Rows from block 5 of the audio encoder of a small contrastive audio-text model, named by matrix and row number. Rows with one number belong to one neuron. Each number is 50 + 10 x the weight over its row's rms, rounded and kept within 0 to 99. All counts start at 0.
After each neuron's rows are labels from the 100 clips, of 14976, where the neuron reaches its largest size: "responds to" is what is common among them. Only what is clearly more common there than usual is listed. The data: short read English sentences (LibriTTS-R). In brackets: how many of the 100.
# u: gMLP up (value half) (encoder.blocks.5.mixer.u.weight, 768x384), inputs 192-383
# v: gMLP up (gate half) (encoder.blocks.5.mixer.v.weight, 768x384), inputs 192-383
# out: gMLP down (encoder.blocks.5.mixer.out.weight, 384x768, transposed), outputs 192-383

u.492:56 37 58 51 64 42 53 46 49 77 48 58 37 54 52 46 31 43 58 48 53 36 52 24 73 41 43 69 48 66 33 51 64 45 33 45 62 37 46 44 65 44 76 44 53 54 47 50 40 43 42 37 37 46 52 42 30 48 57 49 33 51 43 52 46 56 69 37 45 58 54 49 48 37 49 50 49 24 22 41 50 54 66 55 63 56 67 46 38 54 50 55 62 59 53 47 55 41 46 50 49 45 55 50 47 44 37 45 49 33 54 47 50 43 45 50 44 59 43 57 38 45 28 46 55 42 49 38 55 56 49 39 37 45 43 60 34 44 50 44 49 47 42 61 40 48 52 57 39 61 36 54 58 42 41 47 59 45 56 42 44 39 39 37 66 50 42 59 56 69 50 65 45 51 57 53 51 71 45 63 56 42 52 74 70 47 55 43 37 45 45 55
v.492:53 55 66 55 48 51 62 44 50 70 29 33 73 54 37 50 49 37 30 55 48 60 59 51 56 47 41 30 58 56 51 36 60 48 49 48 42 40 64 51 43 50 39 52 51 41 49 65 47 52 51 41 35 60 62 57 56 30 42 38 54 59 53 43 53 47 51 62 49 47 60 52 44 41 59 41 54 42 49 71 60 67 44 50 52 56 43 52 56 62 35 32 59 55 53 47 50 52 37 46 63 33 47 54 38 43 57 47 37 52 49 34 55 44 53 40 50 62 28 41 62 52 51 67 70 39 36 46 52 42 55 68 50 61 63 57 45 57 51 42 50 36 50 35 55 32 43 50 47 40 42 58 58 32 38 40 71 39 49 54 50 48 45 56 33 46 29 58 40 37 39 49 48 61 59 67 46 38 58 40 45 41 54 57 41 48 60 55 58 47 44 65
out.492:57 62 45 47 39 53 47 50 46 30 58 73 68 52 48 40 39 40 64 46 54 48 28 47 45 36 40 45 53 46 47 36 54 39 60 62 54 52 40 52 52 49 66 41 54 41 54 69 58 58 72 56 54 48 51 58 47 45 41 62 53 61 50 55 50 49 30 39 56 56 36 57 42 37 49 36 63 42 51 51 51 42 51 53 57 44 59 60 74 28 54 56 46 35 50 59 48 58 44 46 36 63 55 34 46 33 40 59 40 41 21 55 34 52 40 61 56 53 52 60 42 44 68 50 46 49 58 62 53 42 54 46 65 39 32 56 56 69 56 62 57 38 51 37 44 61 43 51 54 33 36 60 56 57 61 68 44 44 56 66 44 38 42 58 61 49 67 39 40 46 49 50 50 31 60 57 31 56 54 47 39 52 51 43 59 49 58 54 57 43 51 28
responds to: the word "and" (52)

u.306:37 55 56 44 67 71 40 57 50 33 41 38 38 39 59 54 51 72 51 63 53 40 47 46 40 57 54 38 38 53 36 33 48 38 49 62 61 55 41 64 55 38 32 56 42 47 32 59 49 61 61 43 39 51 38 69 58 39 53 41 43 59 39 57 49 53 44 50 56 51 70 53 44 59 60 59 56 50 71 33 73 51 41 53 42 42 44 45 39 54 56 39 51 46 43 42 57 31 42 54 47 52 42 51 35 51 57 51 36 53 66 42 59 56 53 47 47 47 61 44 64 50 54 39 45 62 43 42 39 29 51 56 46 54 63 49 41 54 41 42 58 36 73 62 53 49 60 47 47 46 54 47 67 38 48 66 39 53 38 60 51 33 33 35 57 35 42 45 65 47 49 34 43 43 57 72 54 51 56 60 46 64 36 68 49 38 45 47 54 46 40 56
v.306:45 51 72 49 56 65 55 62 67 47 58 46 53 52 55 54 43 38 74 33 51 44 43 52 35 51 66 61 57 49 45 52 26 48 33 46 55 54 62 50 45 41 71 58 72 44 56 48 49 62 58 43 54 33 56 54 62 41 58 45 49 51 47 48 49 53 59 35 52 54 43 55 49 58 41 56 51 58 60 51 58 39 58 50 52 67 51 60 73 65 56 48 52 53 48 51 50 42 75 45 48 31 63 61 63 40 31 62 50 35 67 55 45 45 58 44 53 51 62 44 61 54 29 63 48 56 52 66 55 49 63 58 64 55 47 38 42 51 55 54 61 57 57 44 51 57 48 69 41 49 42 38 51 37 31 45 56 69 45 55 59 43 38 48 44 51 45 47 47 48 45 52 69 43 43 42 57 52 28 71 42 49 45 54 41 42 47 46 49 57 53 54
out.306:55 32 54 48 50 50 49 43 40 49 47 51 68 33 51 47 52 69 50 52 59 61 45 34 63 60 47 61 45 55 41 39 47 49 54 36 65 43 41 56 53 65 57 36 76 67 41 55 71 40 33 51 45 49 52 42 50 63 40 46 58 51 45 43 31 40 49 58 60 37 53 43 47 30 43 62 55 58 51 66 44 64 63 36 50 33 57 53 40 46 49 44 52 48 73 56 51 44 58 75 47 31 52 38 51 62 59 43 55 48 46 72 62 66 17 57 53 54 51 46 47 44 52 52 74 40 47 46 53 56 75 52 38 48 73 38 47 55 54 59 50 52 40 65 70 61 48 54 52 44 56 51 45 52 54 45 40 68 60 47 49 43 54 57 72 49 67 49 73 47 60 78 46 48 50 49 27 50 52 49 58 46 49 29 60 54 60 59 47 43 38 61
responds to: the word "was" (35)

u.577:42 40 40 33 44 61 53 47 36 66 71 46 37 56 49 39 69 59 70 50 49 38 44 50 67 68 51 59 48 71 51 41 55 50 44 44 67 37 54 61 52 46 64 61 43 56 56 50 47 35 48 53 33 59 70 47 35 48 54 56 53 56 60 64 62 54 58 36 41 60 57 55 52 50 35 56 66 45 58 49 49 67 44 38 48 53 57 58 38 48 50 51 48 44 49 52 52 47 46 59 70 53 36 59 49 49 43 39 57 50 53 57 50 24 42 30 34 50 30 48 68 43 37 56 50 36 53 28 44 46 45 52 39 43 56 42 65 61 61 42 57 35 42 63 42 50 41 34 48 68 54 49 33 44 47 55 41 36 59 60 71 52 74 56 52 49 57 51 69 61 63 48 28 55 44 65 48 41 43 52 45 54 52 63 71 42 53 42 50 29 50 39
v.577:50 43 52 58 56 70 53 54 35 68 53 52 59 61 62 42 29 54 46 48 57 51 45 48 55 43 51 52 70 68 47 37 44 51 58 49 62 57 45 57 49 44 48 55 50 50 55 72 34 41 65 65 46 38 44 52 50 47 39 64 38 48 49 55 48 52 55 44 39 41 67 52 54 55 45 50 62 54 35 53 68 41 38 47 46 26 35 61 60 33 59 36 36 54 46 38 58 58 50 55 37 44 32 54 59 48 61 61 32 39 48 31 35 50 36 50 45 46 32 42 37 22 53 47 46 56 62 50 35 36 48 51 47 67 39 53 49 54 45 32 29 39 51 55 51 46 47 46 43 36 50 66 54 52 46 57 53 33 61 63 43 44 40 66 39 40 54 53 58 35 60 44 42 40 60 51 46 62 52 68 56 52 63 28 32 62 36 40 69 56 42 44
out.577:45 53 52 25 55 50 36 54 39 41 61 32 53 36 60 43 43 44 56 46 36 53 36 52 44 55 52 38 51 57 58 51 57 57 45 58 27 59 20 46 52 39 53 70 60 59 49 54 40 58 70 53 52 31 43 52 43 48 52 71 61 37 37 44 42 44 45 64 60 45 50 36 47 52 57 36 40 57 43 54 57 44 38 38 40 66 58 52 59 54 51 51 59 50 43 73 59 65 43 50 42 44 65 55 50 48 46 74 61 51 51 49 55 56 46 67 53 56 36 51 16 44 53 52 47 56 61 57 49 55 54 59 54 58 38 76 54 50 44 44 55 52 46 54 62 38 38 72 51 37 50 61 51 28 55 56 41 58 37 43 74 66 35 55 55 52 31 39 54 32 64 50 57 43 52 54 54 69 61 39 53 62 57 50 53 70 49 64 50 73 54 61
responds to: the word "and" (36)

u.34:56 50 57 37 42 48 59 51 57 56 44 52 37 61 32 45 49 61 47 55 54 61 56 40 68 47 37 55 37 53 42 57 52 53 48 40 55 56 65 55 69 44 41 63 50 59 53 54 40 61 64 55 52 61 52 52 40 65 38 47 35 56 81 49 35 53 45 63 53 43 56 56 48 48 62 39 60 46 49 44 48 44 47 26 45 51 49 53 52 53 44 67 63 39 26 29 70 51 53 61 59 54 36 54 57 41 34 40 51 44 39 48 39 50 46 53 39 47 42 57 46 58 46 57 56 47 49 25 64 56 51 40 29 34 33 42 54 59 26 53 62 58 47 55 44 52 38 56 70 54 47 58 37 52 68 40 41 57 25 41 62 51 44 56 56 35 46 44 55 37 37 63 40 54 58 50 31 52 58 48 50 43 46 46 42 47 56 49 62 47 47 46
v.34:56 37 57 39 58 44 48 47 51 48 61 48 58 73 46 36 42 65 48 50 45 50 54 51 39 50 42 45 45 56 45 43 47 50 54 42 47 59 50 59 47 29 44 53 46 56 49 27 55 51 51 66 54 57 51 74 47 69 40 39 62 41 57 49 53 49 39 49 59 35 51 63 48 50 38 63 31 60 47 40 64 57 29 37 69 40 27 32 41 32 55 57 57 54 76 63 51 32 37 37 62 46 70 46 42 48 57 42 51 60 44 40 58 50 27 44 52 51 42 54 48 57 47 38 61 59 59 52 52 51 51 49 51 32 59 60 53 48 62 62 39 52 52 40 44 54 47 60 52 37 58 67 71 48 53 59 46 70 60 47 53 56 36 55 48 49 60 39 44 63 44 68 47 44 48 57 59 36 39 45 46 55 64 51 35 54 41 77 42 41 59 38
out.34:43 46 34 44 49 47 35 54 68 33 54 59 56 61 45 64 33 50 44 47 43 54 37 63 40 49 51 43 53 46 39 49 37 40 45 58 31 57 67 64 59 61 48 24 47 44 63 46 59 49 57 39 51 47 53 62 57 37 55 31 43 52 51 58 37 53 45 48 55 68 49 36 59 43 50 50 51 37 58 43 37 59 56 45 50 36 41 55 42 51 45 63 37 55 47 61 63 49 48 38 49 41 55 33 36 54 55 68 38 36 62 70 58 61 49 57 63 54 58 46 56 55 53 64 60 44 38 58 54 40 52 64 67 37 31 49 55 48 56 43 47 59 67 57 51 46 36 53 58 60 48 38 47 41 40 53 48 56 47 49 41 44 57 46 50 57 64 37 36 31 41 49 60 44 41 51 63 47 56 42 44 56 55 38 44 61 30 61 48 52 43 35
responds to: the word "it" (34); the word "was" (25)

u.617:54 40 50 61 47 61 47 43 45 74 23 26 42 43 47 40 50 42 64 58 56 32 54 35 61 40 47 50 32 68 45 52 36 46 44 45 42 44 71 48 38 46 42 49 45 51 38 60 37 43 54 46 49 38 59 49 63 42 38 54 33 56 57 44 38 50 64 52 56 63 46 55 42 45 35 68 60 44 60 65 45 67 65 47 58 38 42 53 52 51 41 69 44 53 51 49 52 43 72 43 51 46 41 52 62 48 45 41 39 43 34 57 30 45 43 43 62 42 50 48 35 72 39 52 56 35 55 39 50 47 72 34 52 52 41 37 58 35 32 23 54 44 47 63 53 37 66 35 47 49 56 54 63 60 70 50 44 40 48 37 36 41 67 50 61 51 57 62 44 50 51 62 61 55 44 49 54 59 61 58 45 48 61 39 31 43 42 59 54 52 63 56
v.617:31 47 62 67 65 42 50 42 49 43 66 52 58 38 45 47 54 59 59 46 68 40 53 75 49 47 59 37 54 54 59 52 60 52 60 63 53 72 38 45 56 57 41 74 58 50 50 53 56 60 46 37 52 52 67 60 57 55 58 52 44 52 43 60 42 38 61 51 45 52 61 47 40 38 55 50 69 44 56 45 42 36 47 56 65 30 40 59 41 46 54 46 37 40 60 57 61 40 54 46 58 50 42 48 50 53 64 53 52 35 49 56 58 58 56 45 58 59 54 41 52 54 44 52 67 54 57 41 68 56 39 54 52 54 55 46 41 59 50 62 49 48 69 46 39 56 38 51 43 55 58 46 45 50 48 50 44 57 43 56 35 60 43 47 42 48 61 43 32 55 44 35 54 59 36 36 76 59 58 55 45 45 55 47 38 51 48 33 50 34 51 49
out.617:48 60 62 56 57 35 58 73 41 51 50 70 49 54 51 58 49 64 59 62 80 57 53 55 32 58 62 55 63 38 53 61 51 48 47 78 43 62 69 37 78 46 50 49 55 52 49 52 41 65 53 50 57 56 24 46 59 40 56 62 53 40 37 53 50 52 32 46 58 54 33 42 51 54 50 48 62 57 40 39 42 47 41 50 48 51 58 44 49 34 63 50 45 54 53 54 58 40 47 49 37 48 41 49 32 53 49 57 39 32 68 51 36 58 35 49 49 43 54 43 55 56 57 64 39 61 56 52 54 51 40 56 38 63 52 47 63 66 66 55 50 54 55 63 41 56 27 65 57 53 52 45 31 42 43 30 47 55 45 43 43 44 38 70 52 48 49 29 42 36 60 57 24 40 47 56 55 49 58 48 64 50 50 53 57 59 47 37 54 32 66 55
responds to: the word "it" (37); the word "is" (30)

u.347:55 50 53 59 66 58 67 52 72 80 50 33 31 50 56 50 59 55 61 42 39 31 46 52 46 39 40 48 26 67 45 33 37 59 54 50 52 43 36 53 64 32 40 64 36 56 48 42 42 36 53 41 47 44 54 47 36 45 65 51 61 52 58 52 54 54 56 52 59 40 48 59 53 65 35 40 51 53 61 37 54 46 55 35 59 39 58 55 55 45 52 53 41 41 46 58 52 41 53 56 60 49 51 85 46 53 49 50 44 50 40 61 40 49 54 54 54 47 46 38 36 47 58 53 44 46 62 37 53 43 65 35 53 33 60 36 64 62 45 54 60 49 42 57 29 48 45 36 55 63 61 60 36 66 59 27 39 53 50 39 47 52 38 44 51 36 41 53 50 57 45 65 51 54 51 61 64 65 63 54 50 49 26 38 42 47 55 59 53 55 62 46
v.347:59 52 41 66 51 51 31 44 39 58 39 59 33 39 44 48 49 53 44 60 37 62 70 53 62 64 61 48 37 40 57 51 56 59 49 45 44 31 54 40 26 48 53 55 67 52 42 58 16 60 52 54 50 53 40 43 53 39 51 46 46 57 54 46 24 57 53 61 70 43 47 63 56 49 44 60 67 39 62 43 61 57 62 45 40 41 40 50 55 50 56 47 35 63 34 59 44 56 65 63 63 51 55 56 45 38 47 52 44 29 32 41 48 45 38 68 36 49 60 40 58 52 51 52 47 62 66 55 46 48 55 40 40 61 60 62 45 67 46 37 46 50 51 35 41 45 46 45 51 58 56 56 50 51 32 42 46 45 45 44 60 65 56 39 64 40 45 58 57 56 38 59 44 49 39 63 45 67 44 53 62 57 56 61 58 41 36 46 42 39 64 37
out.347:59 36 42 40 53 26 44 46 50 29 36 68 54 39 35 52 50 55 44 37 50 52 61 31 39 51 50 51 43 50 38 63 53 42 55 45 50 45 54 47 40 75 46 43 46 51 53 53 61 59 54 61 52 53 36 44 77 58 49 47 37 45 42 44 33 55 51 62 59 76 34 58 61 42 62 54 75 48 49 60 60 58 62 57 58 46 38 41 42 47 40 50 43 51 41 68 49 58 54 38 33 54 47 27 53 52 60 51 41 56 50 52 44 61 51 54 55 43 59 55 69 59 33 48 60 52 38 45 40 60 40 59 48 40 33 53 47 41 52 61 44 66 63 48 69 41 35 69 30 36 29 40 62 33 51 58 61 63 53 48 55 55 47 64 50 51 57 43 57 38 53 58 49 55 40 42 53 31 51 60 48 58 54 44 37 45 50 38 41 51 33 51
responds to: text has "what" (25)

u.158:46 35 51 45 47 47 53 50 45 39 56 56 51 41 58 47 64 44 45 64 33 42 66 53 51 38 39 61 71 46 35 28 39 35 54 36 57 37 52 56 43 61 40 51 48 41 32 41 56 48 43 45 38 53 45 46 43 35 50 38 53 63 55 37 38 53 36 62 56 38 70 72 46 52 49 67 43 54 35 25 69 55 54 31 47 43 36 32 33 35 37 42 42 58 47 42 47 54 48 45 55 64 41 40 45 45 52 39 49 49 65 50 47 49 41 48 48 61 57 46 57 39 63 51 29 67 36 56 24 44 49 51 47 54 50 79 48 69 65 45 65 47 39 57 49 37 56 42 39 53 42 55 29 55 50 51 40 46 57 29 64 58 49 59 59 52 47 61 50 46 36 51 52 77 63 40 45 35 54 41 45 54 45 45 57 53 27 56 45 64 40 54
v.158:43 53 44 39 43 52 46 58 45 62 47 42 37 47 48 45 59 24 42 40 49 53 55 46 49 40 40 56 62 71 61 38 49 39 21 53 70 60 47 34 41 69 42 35 38 40 41 56 49 35 59 41 55 59 64 48 50 52 50 39 33 47 52 46 35 38 71 45 58 54 39 52 47 60 38 39 38 47 60 43 51 30 48 53 64 38 65 58 57 44 62 43 57 35 44 52 39 55 34 43 57 42 52 57 45 48 58 41 70 56 81 56 49 54 41 63 61 54 49 52 43 44 50 54 51 54 47 47 53 47 49 48 55 53 44 60 52 39 60 50 52 47 25 42 44 45 50 63 47 28 49 48 32 58 53 70 48 65 56 51 33 48 48 51 32 22 38 55 51 37 47 43 49 43 53 24 57 49 66 43 26 64 56 51 56 63 44 41 48 42 29 37
out.158:61 43 45 60 51 85 48 44 46 60 59 39 38 64 46 50 47 47 39 50 66 35 51 38 47 63 35 57 31 65 79 51 59 40 65 37 32 51 62 46 52 43 40 48 54 47 58 34 36 45 55 58 50 37 61 36 42 68 44 58 61 38 56 45 53 45 52 32 37 30 66 26 62 59 51 40 54 60 60 48 46 52 41 48 54 38 54 61 57 46 40 62 47 44 44 56 42 46 45 61 53 32 69 40 47 55 48 51 64 33 60 60 44 45 61 45 49 27 62 42 54 53 44 52 60 45 46 52 54 58 40 62 53 60 74 53 48 39 41 70 41 50 53 42 32 56 50 54 53 36 37 46 68 56 42 47 29 55 39 49 34 70 44 54 42 40 50 41 61 63 59 42 56 35 53 44 51 44 28 38 49 51 72 69 64 56 54 56 42 59 59 58
responds to: the word "was" (40)

u.59:47 47 51 43 39 59 38 56 45 50 49 42 61 59 56 58 70 48 36 39 44 39 27 56 34 56 50 32 45 43 46 47 47 46 64 53 46 51 47 51 62 59 48 68 72 29 45 38 50 40 56 57 47 56 52 43 49 58 39 26 40 48 42 52 49 46 48 42 50 52 54 39 45 38 44 36 55 46 32 63 39 61 43 52 51 50 48 40 29 40 49 37 53 44 51 41 41 46 38 59 73 51 43 62 61 34 52 57 66 57 75 53 34 73 43 57 54 57 56 62 50 49 36 57 53 45 46 52 58 52 39 47 55 42 58 52 43 40 37 50 46 45 50 33 47 49 51 37 53 46 72 48 38 38 63 43 29 43 46 41 40 67 63 41 46 44 30 35 66 53 45 68 22 50 41 52 56 42 68 52 59 55 59 42 44 54 43 53 62 52 55 63
v.59:58 27 60 37 57 33 60 52 38 54 53 56 50 44 58 46 47 57 52 41 53 54 60 53 45 55 61 43 27 49 54 53 45 59 51 48 48 53 73 45 57 55 28 43 65 48 34 39 45 63 70 47 41 55 62 48 63 56 48 35 44 56 53 51 68 64 54 57 51 47 62 48 52 67 47 53 59 36 46 29 46 45 65 48 72 45 44 45 58 45 46 52 49 49 55 46 61 49 39 45 73 41 34 50 49 67 59 46 37 46 57 47 69 45 56 45 40 52 39 40 39 45 43 49 40 54 63 46 72 57 63 45 37 45 50 53 59 49 59 68 55 45 42 40 43 49 51 53 64 53 61 60 49 53 39 48 40 63 56 52 61 42 47 42 57 39 45 63 49 58 45 53 47 36 45 54 62 48 62 45 55 39 40 47 45 61 26 47 57 55 52 59
out.59:60 36 47 57 50 27 62 61 55 49 53 28 40 38 39 39 56 54 63 60 44 61 73 37 58 45 54 60 48 64 40 56 46 56 37 67 50 70 58 45 52 70 63 42 30 43 50 56 44 51 58 22 49 63 70 49 58 49 54 57 55 68 61 54 53 45 47 63 53 45 51 51 53 70 61 53 47 51 64 29 57 54 44 47 48 33 53 50 49 53 70 62 44 54 39 62 55 44 66 47 36 44 61 42 27 52 51 37 38 34 52 43 40 47 50 51 43 38 60 34 53 69 53 48 49 45 70 46 71 39 67 58 36 60 45 55 63 36 57 45 52 55 56 54 45 51 50 41 43 48 60 48 49 50 45 36 64 47 43 35 64 61 46 54 45 46 71 50 49 32 54 45 43 54 32 46 49 37 46 45 53 53 47 42 43 55 50 55 31 39 42 38
responds to: the word "it" (38); the word "is" (34)

u.423:46 61 58 57 62 45 37 37 48 56 42 48 44 35 63 54 46 45 54 51 59 55 79 37 58 49 51 54 53 62 50 41 42 54 50 64 66 38 48 41 59 65 29 54 63 63 51 49 48 54 38 57 49 51 64 39 54 46 37 46 42 58 47 67 66 47 48 56 46 46 33 53 54 56 60 38 56 71 37 63 53 46 56 56 63 36 60 61 29 52 61 31 47 60 45 51 60 37 43 48 50 62 41 52 37 45 56 49 48 61 56 50 65 46 67 26 51 47 39 64 45 49 43 67 47 49 48 34 56 44 40 31 59 49 41 25 36 46 52 51 39 61 39 38 45 60 43 46 42 66 53 54 44 44 34 49 37 43 30 39 39 54 28 33 30 51 36 63 55 63 52 41 48 27 68 58 34 55 41 49 46 57 39 32 58 48 58 42 52 47 39 63
v.423:49 59 40 52 52 25 49 67 69 58 40 66 47 28 38 42 56 35 74 54 54 40 68 52 50 36 55 70 45 50 56 53 52 40 34 54 53 60 51 48 54 41 60 56 32 41 44 45 48 46 53 59 45 55 34 49 59 40 54 59 57 37 41 50 54 53 38 39 42 67 57 44 46 42 39 51 44 55 60 49 62 66 23 55 66 38 40 63 73 59 44 59 54 58 41 43 33 39 33 78 49 66 60 46 48 61 41 44 67 49 67 49 63 43 49 40 45 47 43 42 44 49 49 48 59 47 54 56 56 48 41 71 60 51 49 47 59 70 44 55 57 63 39 65 54 61 41 61 56 39 37 54 55 54 36 61 45 62 32 62 47 54 46 48 56 46 47 39 47 51 61 53 52 52 43 30 60 52 36 42 54 44 45 53 41 51 47 63 48 32 64 59
out.423:57 57 64 45 34 37 55 66 50 54 58 62 56 71 36 51 59 62 63 47 53 36 58 60 45 60 44 45 45 52 60 74 43 47 64 60 58 55 44 45 40 47 72 44 54 60 53 73 39 42 53 28 58 54 45 38 46 46 52 62 62 32 63 52 17 50 40 41 52 49 68 38 54 32 54 59 57 52 41 48 43 51 44 55 41 54 39 29 35 35 51 53 44 37 53 51 49 34 54 55 48 39 66 45 57 37 41 48 46 46 42 58 35 60 36 58 36 36 50 43 60 38 47 44 44 53 46 56 48 61 57 74 49 60 55 66 40 52 59 45 43 47 65 62 45 54 47 60 60 45 43 57 29 55 47 50 49 49 44 52 58 55 51 70 71 41 45 49 45 54 53 50 50 67 42 28 58 42 69 56 36 53 54 46 43 57 51 45 51 41 65 54
responds to: the word "it" (49); the word "is" (37)

u.301:35 35 44 53 41 48 82 51 43 35 41 39 42 63 61 46 51 52 46 60 45 59 48 43 71 51 51 44 51 51 32 40 34 50 50 42 59 55 47 67 55 57 45 56 42 33 52 42 62 54 64 45 43 40 36 62 59 71 49 46 55 46 49 48 41 67 47 50 64 62 54 36 41 53 26 48 68 68 50 68 43 48 45 44 54 49 51 47 57 45 54 45 61 52 62 55 64 33 63 57 56 58 42 32 54 58 65 48 59 41 46 84 44 39 47 42 46 54 55 50 36 48 72 64 66 42 74 35 58 58 58 54 51 56 57 59 56 50 43 48 44 62 35 56 50 55 53 53 30 49 42 39 61 53 52 53 57 56 41 55 60 35 50 54 53 53 63 53 57 48 45 57 61 60 48 56 33 47 56 43 52 65 44 48 67 62 50 52 53 41 46 39
v.301:48 49 52 44 65 51 58 51 54 57 51 63 42 50 54 67 46 58 68 44 39 65 74 47 41 52 70 54 43 40 46 67 44 47 50 36 54 48 58 32 56 46 47 51 54 55 45 52 51 50 51 29 58 57 52 42 50 63 38 50 48 51 51 50 41 58 44 50 58 55 58 58 36 49 48 48 54 27 54 70 41 46 45 41 67 58 60 43 39 56 49 61 41 43 56 29 62 48 32 43 54 51 41 39 54 57 64 50 45 59 38 48 41 43 24 59 33 52 43 50 42 43 43 52 71 46 59 48 49 50 47 49 27 64 72 52 60 62 43 53 41 57 49 52 46 53 52 54 46 74 63 39 52 45 40 60 70 45 46 46 58 53 56 64 44 49 59 43 66 69 36 57 55 48 40 41 47 44 56 49 28 61 43 51 67 40 65 59 71 42 55 47
out.301:51 53 60 35 51 52 40 47 55 33 45 50 56 49 54 42 44 47 47 27 54 64 34 58 44 47 58 48 48 33 69 45 41 58 50 34 45 47 45 59 50 64 56 37 60 64 45 60 53 60 55 58 47 51 40 76 73 44 55 49 71 45 41 51 49 61 53 40 34 61 61 58 50 78 61 43 46 40 52 60 39 42 52 47 28 52 58 50 56 46 71 54 58 63 51 52 45 47 45 60 41 59 58 56 46 64 52 55 43 57 47 54 55 48 55 55 55 58 53 33 58 56 60 30 56 65 41 62 42 49 57 51 40 56 31 31 40 59 62 47 37 53 57 34 52 53 51 41 61 67 62 71 65 55 49 18 38 59 43 45 54 58 37 43 33 60 53 60 28 65 60 42 53 61 43 42 48 59 35 68 59 49 53 37 58 44 43 58 40 56 53 38
responds to: the word "and" (32)

u.493:40 48 53 43 32 56 73 54 51 60 40 48 40 44 58 49 48 56 30 55 53 64 39 50 56 53 52 47 45 57 47 49 58 45 47 48 41 47 46 56 59 31 53 53 48 53 42 50 65 41 45 63 66 61 41 32 49 37 46 30 53 40 34 42 50 57 24 43 42 39 45 49 65 51 57 43 64 57 38 56 37 60 49 51 66 46 61 53 57 43 40 36 44 32 46 41 51 51 40 46 49 38 47 62 44 39 49 42 42 65 70 45 50 64 61 49 56 51 49 55 74 44 51 53 43 60 34 51 41 39 68 59 60 64 44 49 52 66 62 39 44 30 48 46 34 52 38 71 43 61 61 56 40 48 53 52 71 41 67 49 42 79 59 32 72 69 59 66 45 67 62 48 51 43 57 52 45 54 53 52 35 55 56 44 68 59 43 39 52 63 46 55
v.493:60 47 48 62 26 43 52 36 52 38 45 66 46 43 68 48 47 39 40 38 45 35 52 48 48 65 60 49 57 49 44 41 34 63 67 53 49 47 54 51 54 52 43 57 52 60 43 56 47 58 57 57 38 50 43 60 41 52 57 60 51 71 61 61 34 49 51 31 54 64 58 35 51 33 56 43 51 40 49 46 48 36 63 39 54 41 38 50 44 26 49 34 30 30 35 69 56 36 56 45 44 45 22 68 39 68 36 54 65 47 63 59 51 45 49 58 43 61 47 56 58 66 49 44 38 67 52 41 57 47 38 42 49 55 46 64 44 40 47 50 53 42 59 37 53 64 44 62 33 56 47 30 52 31 52 49 32 35 35 50 47 58 46 37 41 41 59 46 48 62 73 37 32 59 43 65 59 41 59 39 72 33 41 44 48 49 43 35 50 27 58 41
out.493:56 54 64 46 60 71 18 55 40 48 38 56 63 43 46 43 54 63 46 47 49 59 81 36 37 51 37 24 53 48 50 39 58 40 64 62 53 48 69 37 56 31 68 41 42 35 45 50 53 45 46 58 41 50 49 43 39 54 44 62 64 28 48 54 41 62 56 56 49 36 65 47 46 49 48 48 54 43 41 62 62 50 39 48 32 50 28 46 58 41 62 51 42 35 58 49 46 38 33 68 65 54 53 39 41 48 62 58 24 45 43 49 57 33 59 50 63 47 38 57 55 49 50 42 61 43 63 50 63 59 46 61 56 36 61 37 66 65 51 62 47 46 46 63 58 52 49 60 38 54 48 43 60 36 43 51 69 42 53 57 28 40 32 60 56 40 43 57 37 45 54 51 37 54 52 33 27 43 42 65 44 46 49 69 56 52 53 52 41 51 64 60
responds to: text has "what" (27)

u.129:72 56 57 60 68 49 50 54 43 44 68 43 37 72 52 52 43 32 57 55 56 56 54 54 54 64 57 38 63 59 78 48 55 44 44 59 64 65 40 37 43 43 50 36 61 51 54 54 54 41 52 48 51 40 55 50 36 41 39 46 57 48 51 41 55 46 61 54 48 48 54 59 49 56 44 27 85 48 35 60 45 61 39 66 64 42 53 54 51 38 61 52 56 39 68 50 53 34 47 55 48 60 50 71 40 53 37 42 56 37 32 61 56 44 53 48 49 34 37 42 62 52 46 70 37 66 66 64 51 62 52 50 48 49 43 44 56 32 30 42 51 35 53 47 61 44 46 67 42 62 56 38 39 61 48 35 49 52 33 49 49 39 41 66 35 58 38 68 35 51 48 58 52 36 53 63 39 66 48 53 72 69 60 41 51 46 45 53 42 57 51 61
v.129:57 54 36 53 33 43 55 48 37 39 59 55 37 53 49 44 41 55 64 67 61 53 48 44 48 46 65 54 44 45 60 61 37 69 54 41 52 42 46 59 62 30 53 60 47 67 34 42 54 54 50 36 41 51 41 44 57 59 50 53 54 62 42 47 50 61 34 34 40 51 40 51 58 34 44 44 52 41 57 45 57 40 45 41 44 35 56 65 65 54 39 35 44 62 48 44 42 48 63 68 38 47 42 34 56 41 54 49 56 59 41 54 62 47 37 43 39 63 73 59 66 36 30 60 51 39 49 48 46 65 44 34 52 44 40 44 50 32 52 46 41 39 49 56 38 61 26 52 51 47 50 49 43 51 53 42 44 46 43 41 42 72 32 60 46 58 46 48 52 44 47 37 49 40 35 28 61 53 36 52 41 59 41 50 68 60 52 52 55 52 41 55
out.129:53 37 40 32 54 55 34 42 62 52 60 57 49 52 48 52 40 53 54 36 43 66 42 47 38 68 52 57 48 51 56 53 45 45 50 39 36 43 42 26 62 63 41 69 44 45 52 40 28 49 61 48 53 61 69 50 57 40 53 51 60 40 35 55 56 40 40 55 38 25 37 43 49 52 57 53 53 69 46 44 51 49 58 35 48 49 54 45 49 59 42 53 38 48 48 44 64 61 63 55 58 32 46 55 51 35 40 55 47 41 47 55 61 37 50 65 39 43 33 66 46 43 44 51 23 46 52 42 49 48 57 29 70 55 39 45 35 44 57 53 57 41 60 46 73 72 31 53 54 32 46 49 29 54 45 57 75 26 62 55 49 40 36 52 61 38 42 43 68 44 40 48 66 45 57 35 54 51 40 69 37 48 46 54 54 39 59 49 54 68 34 73
responds to: text has "not" (26)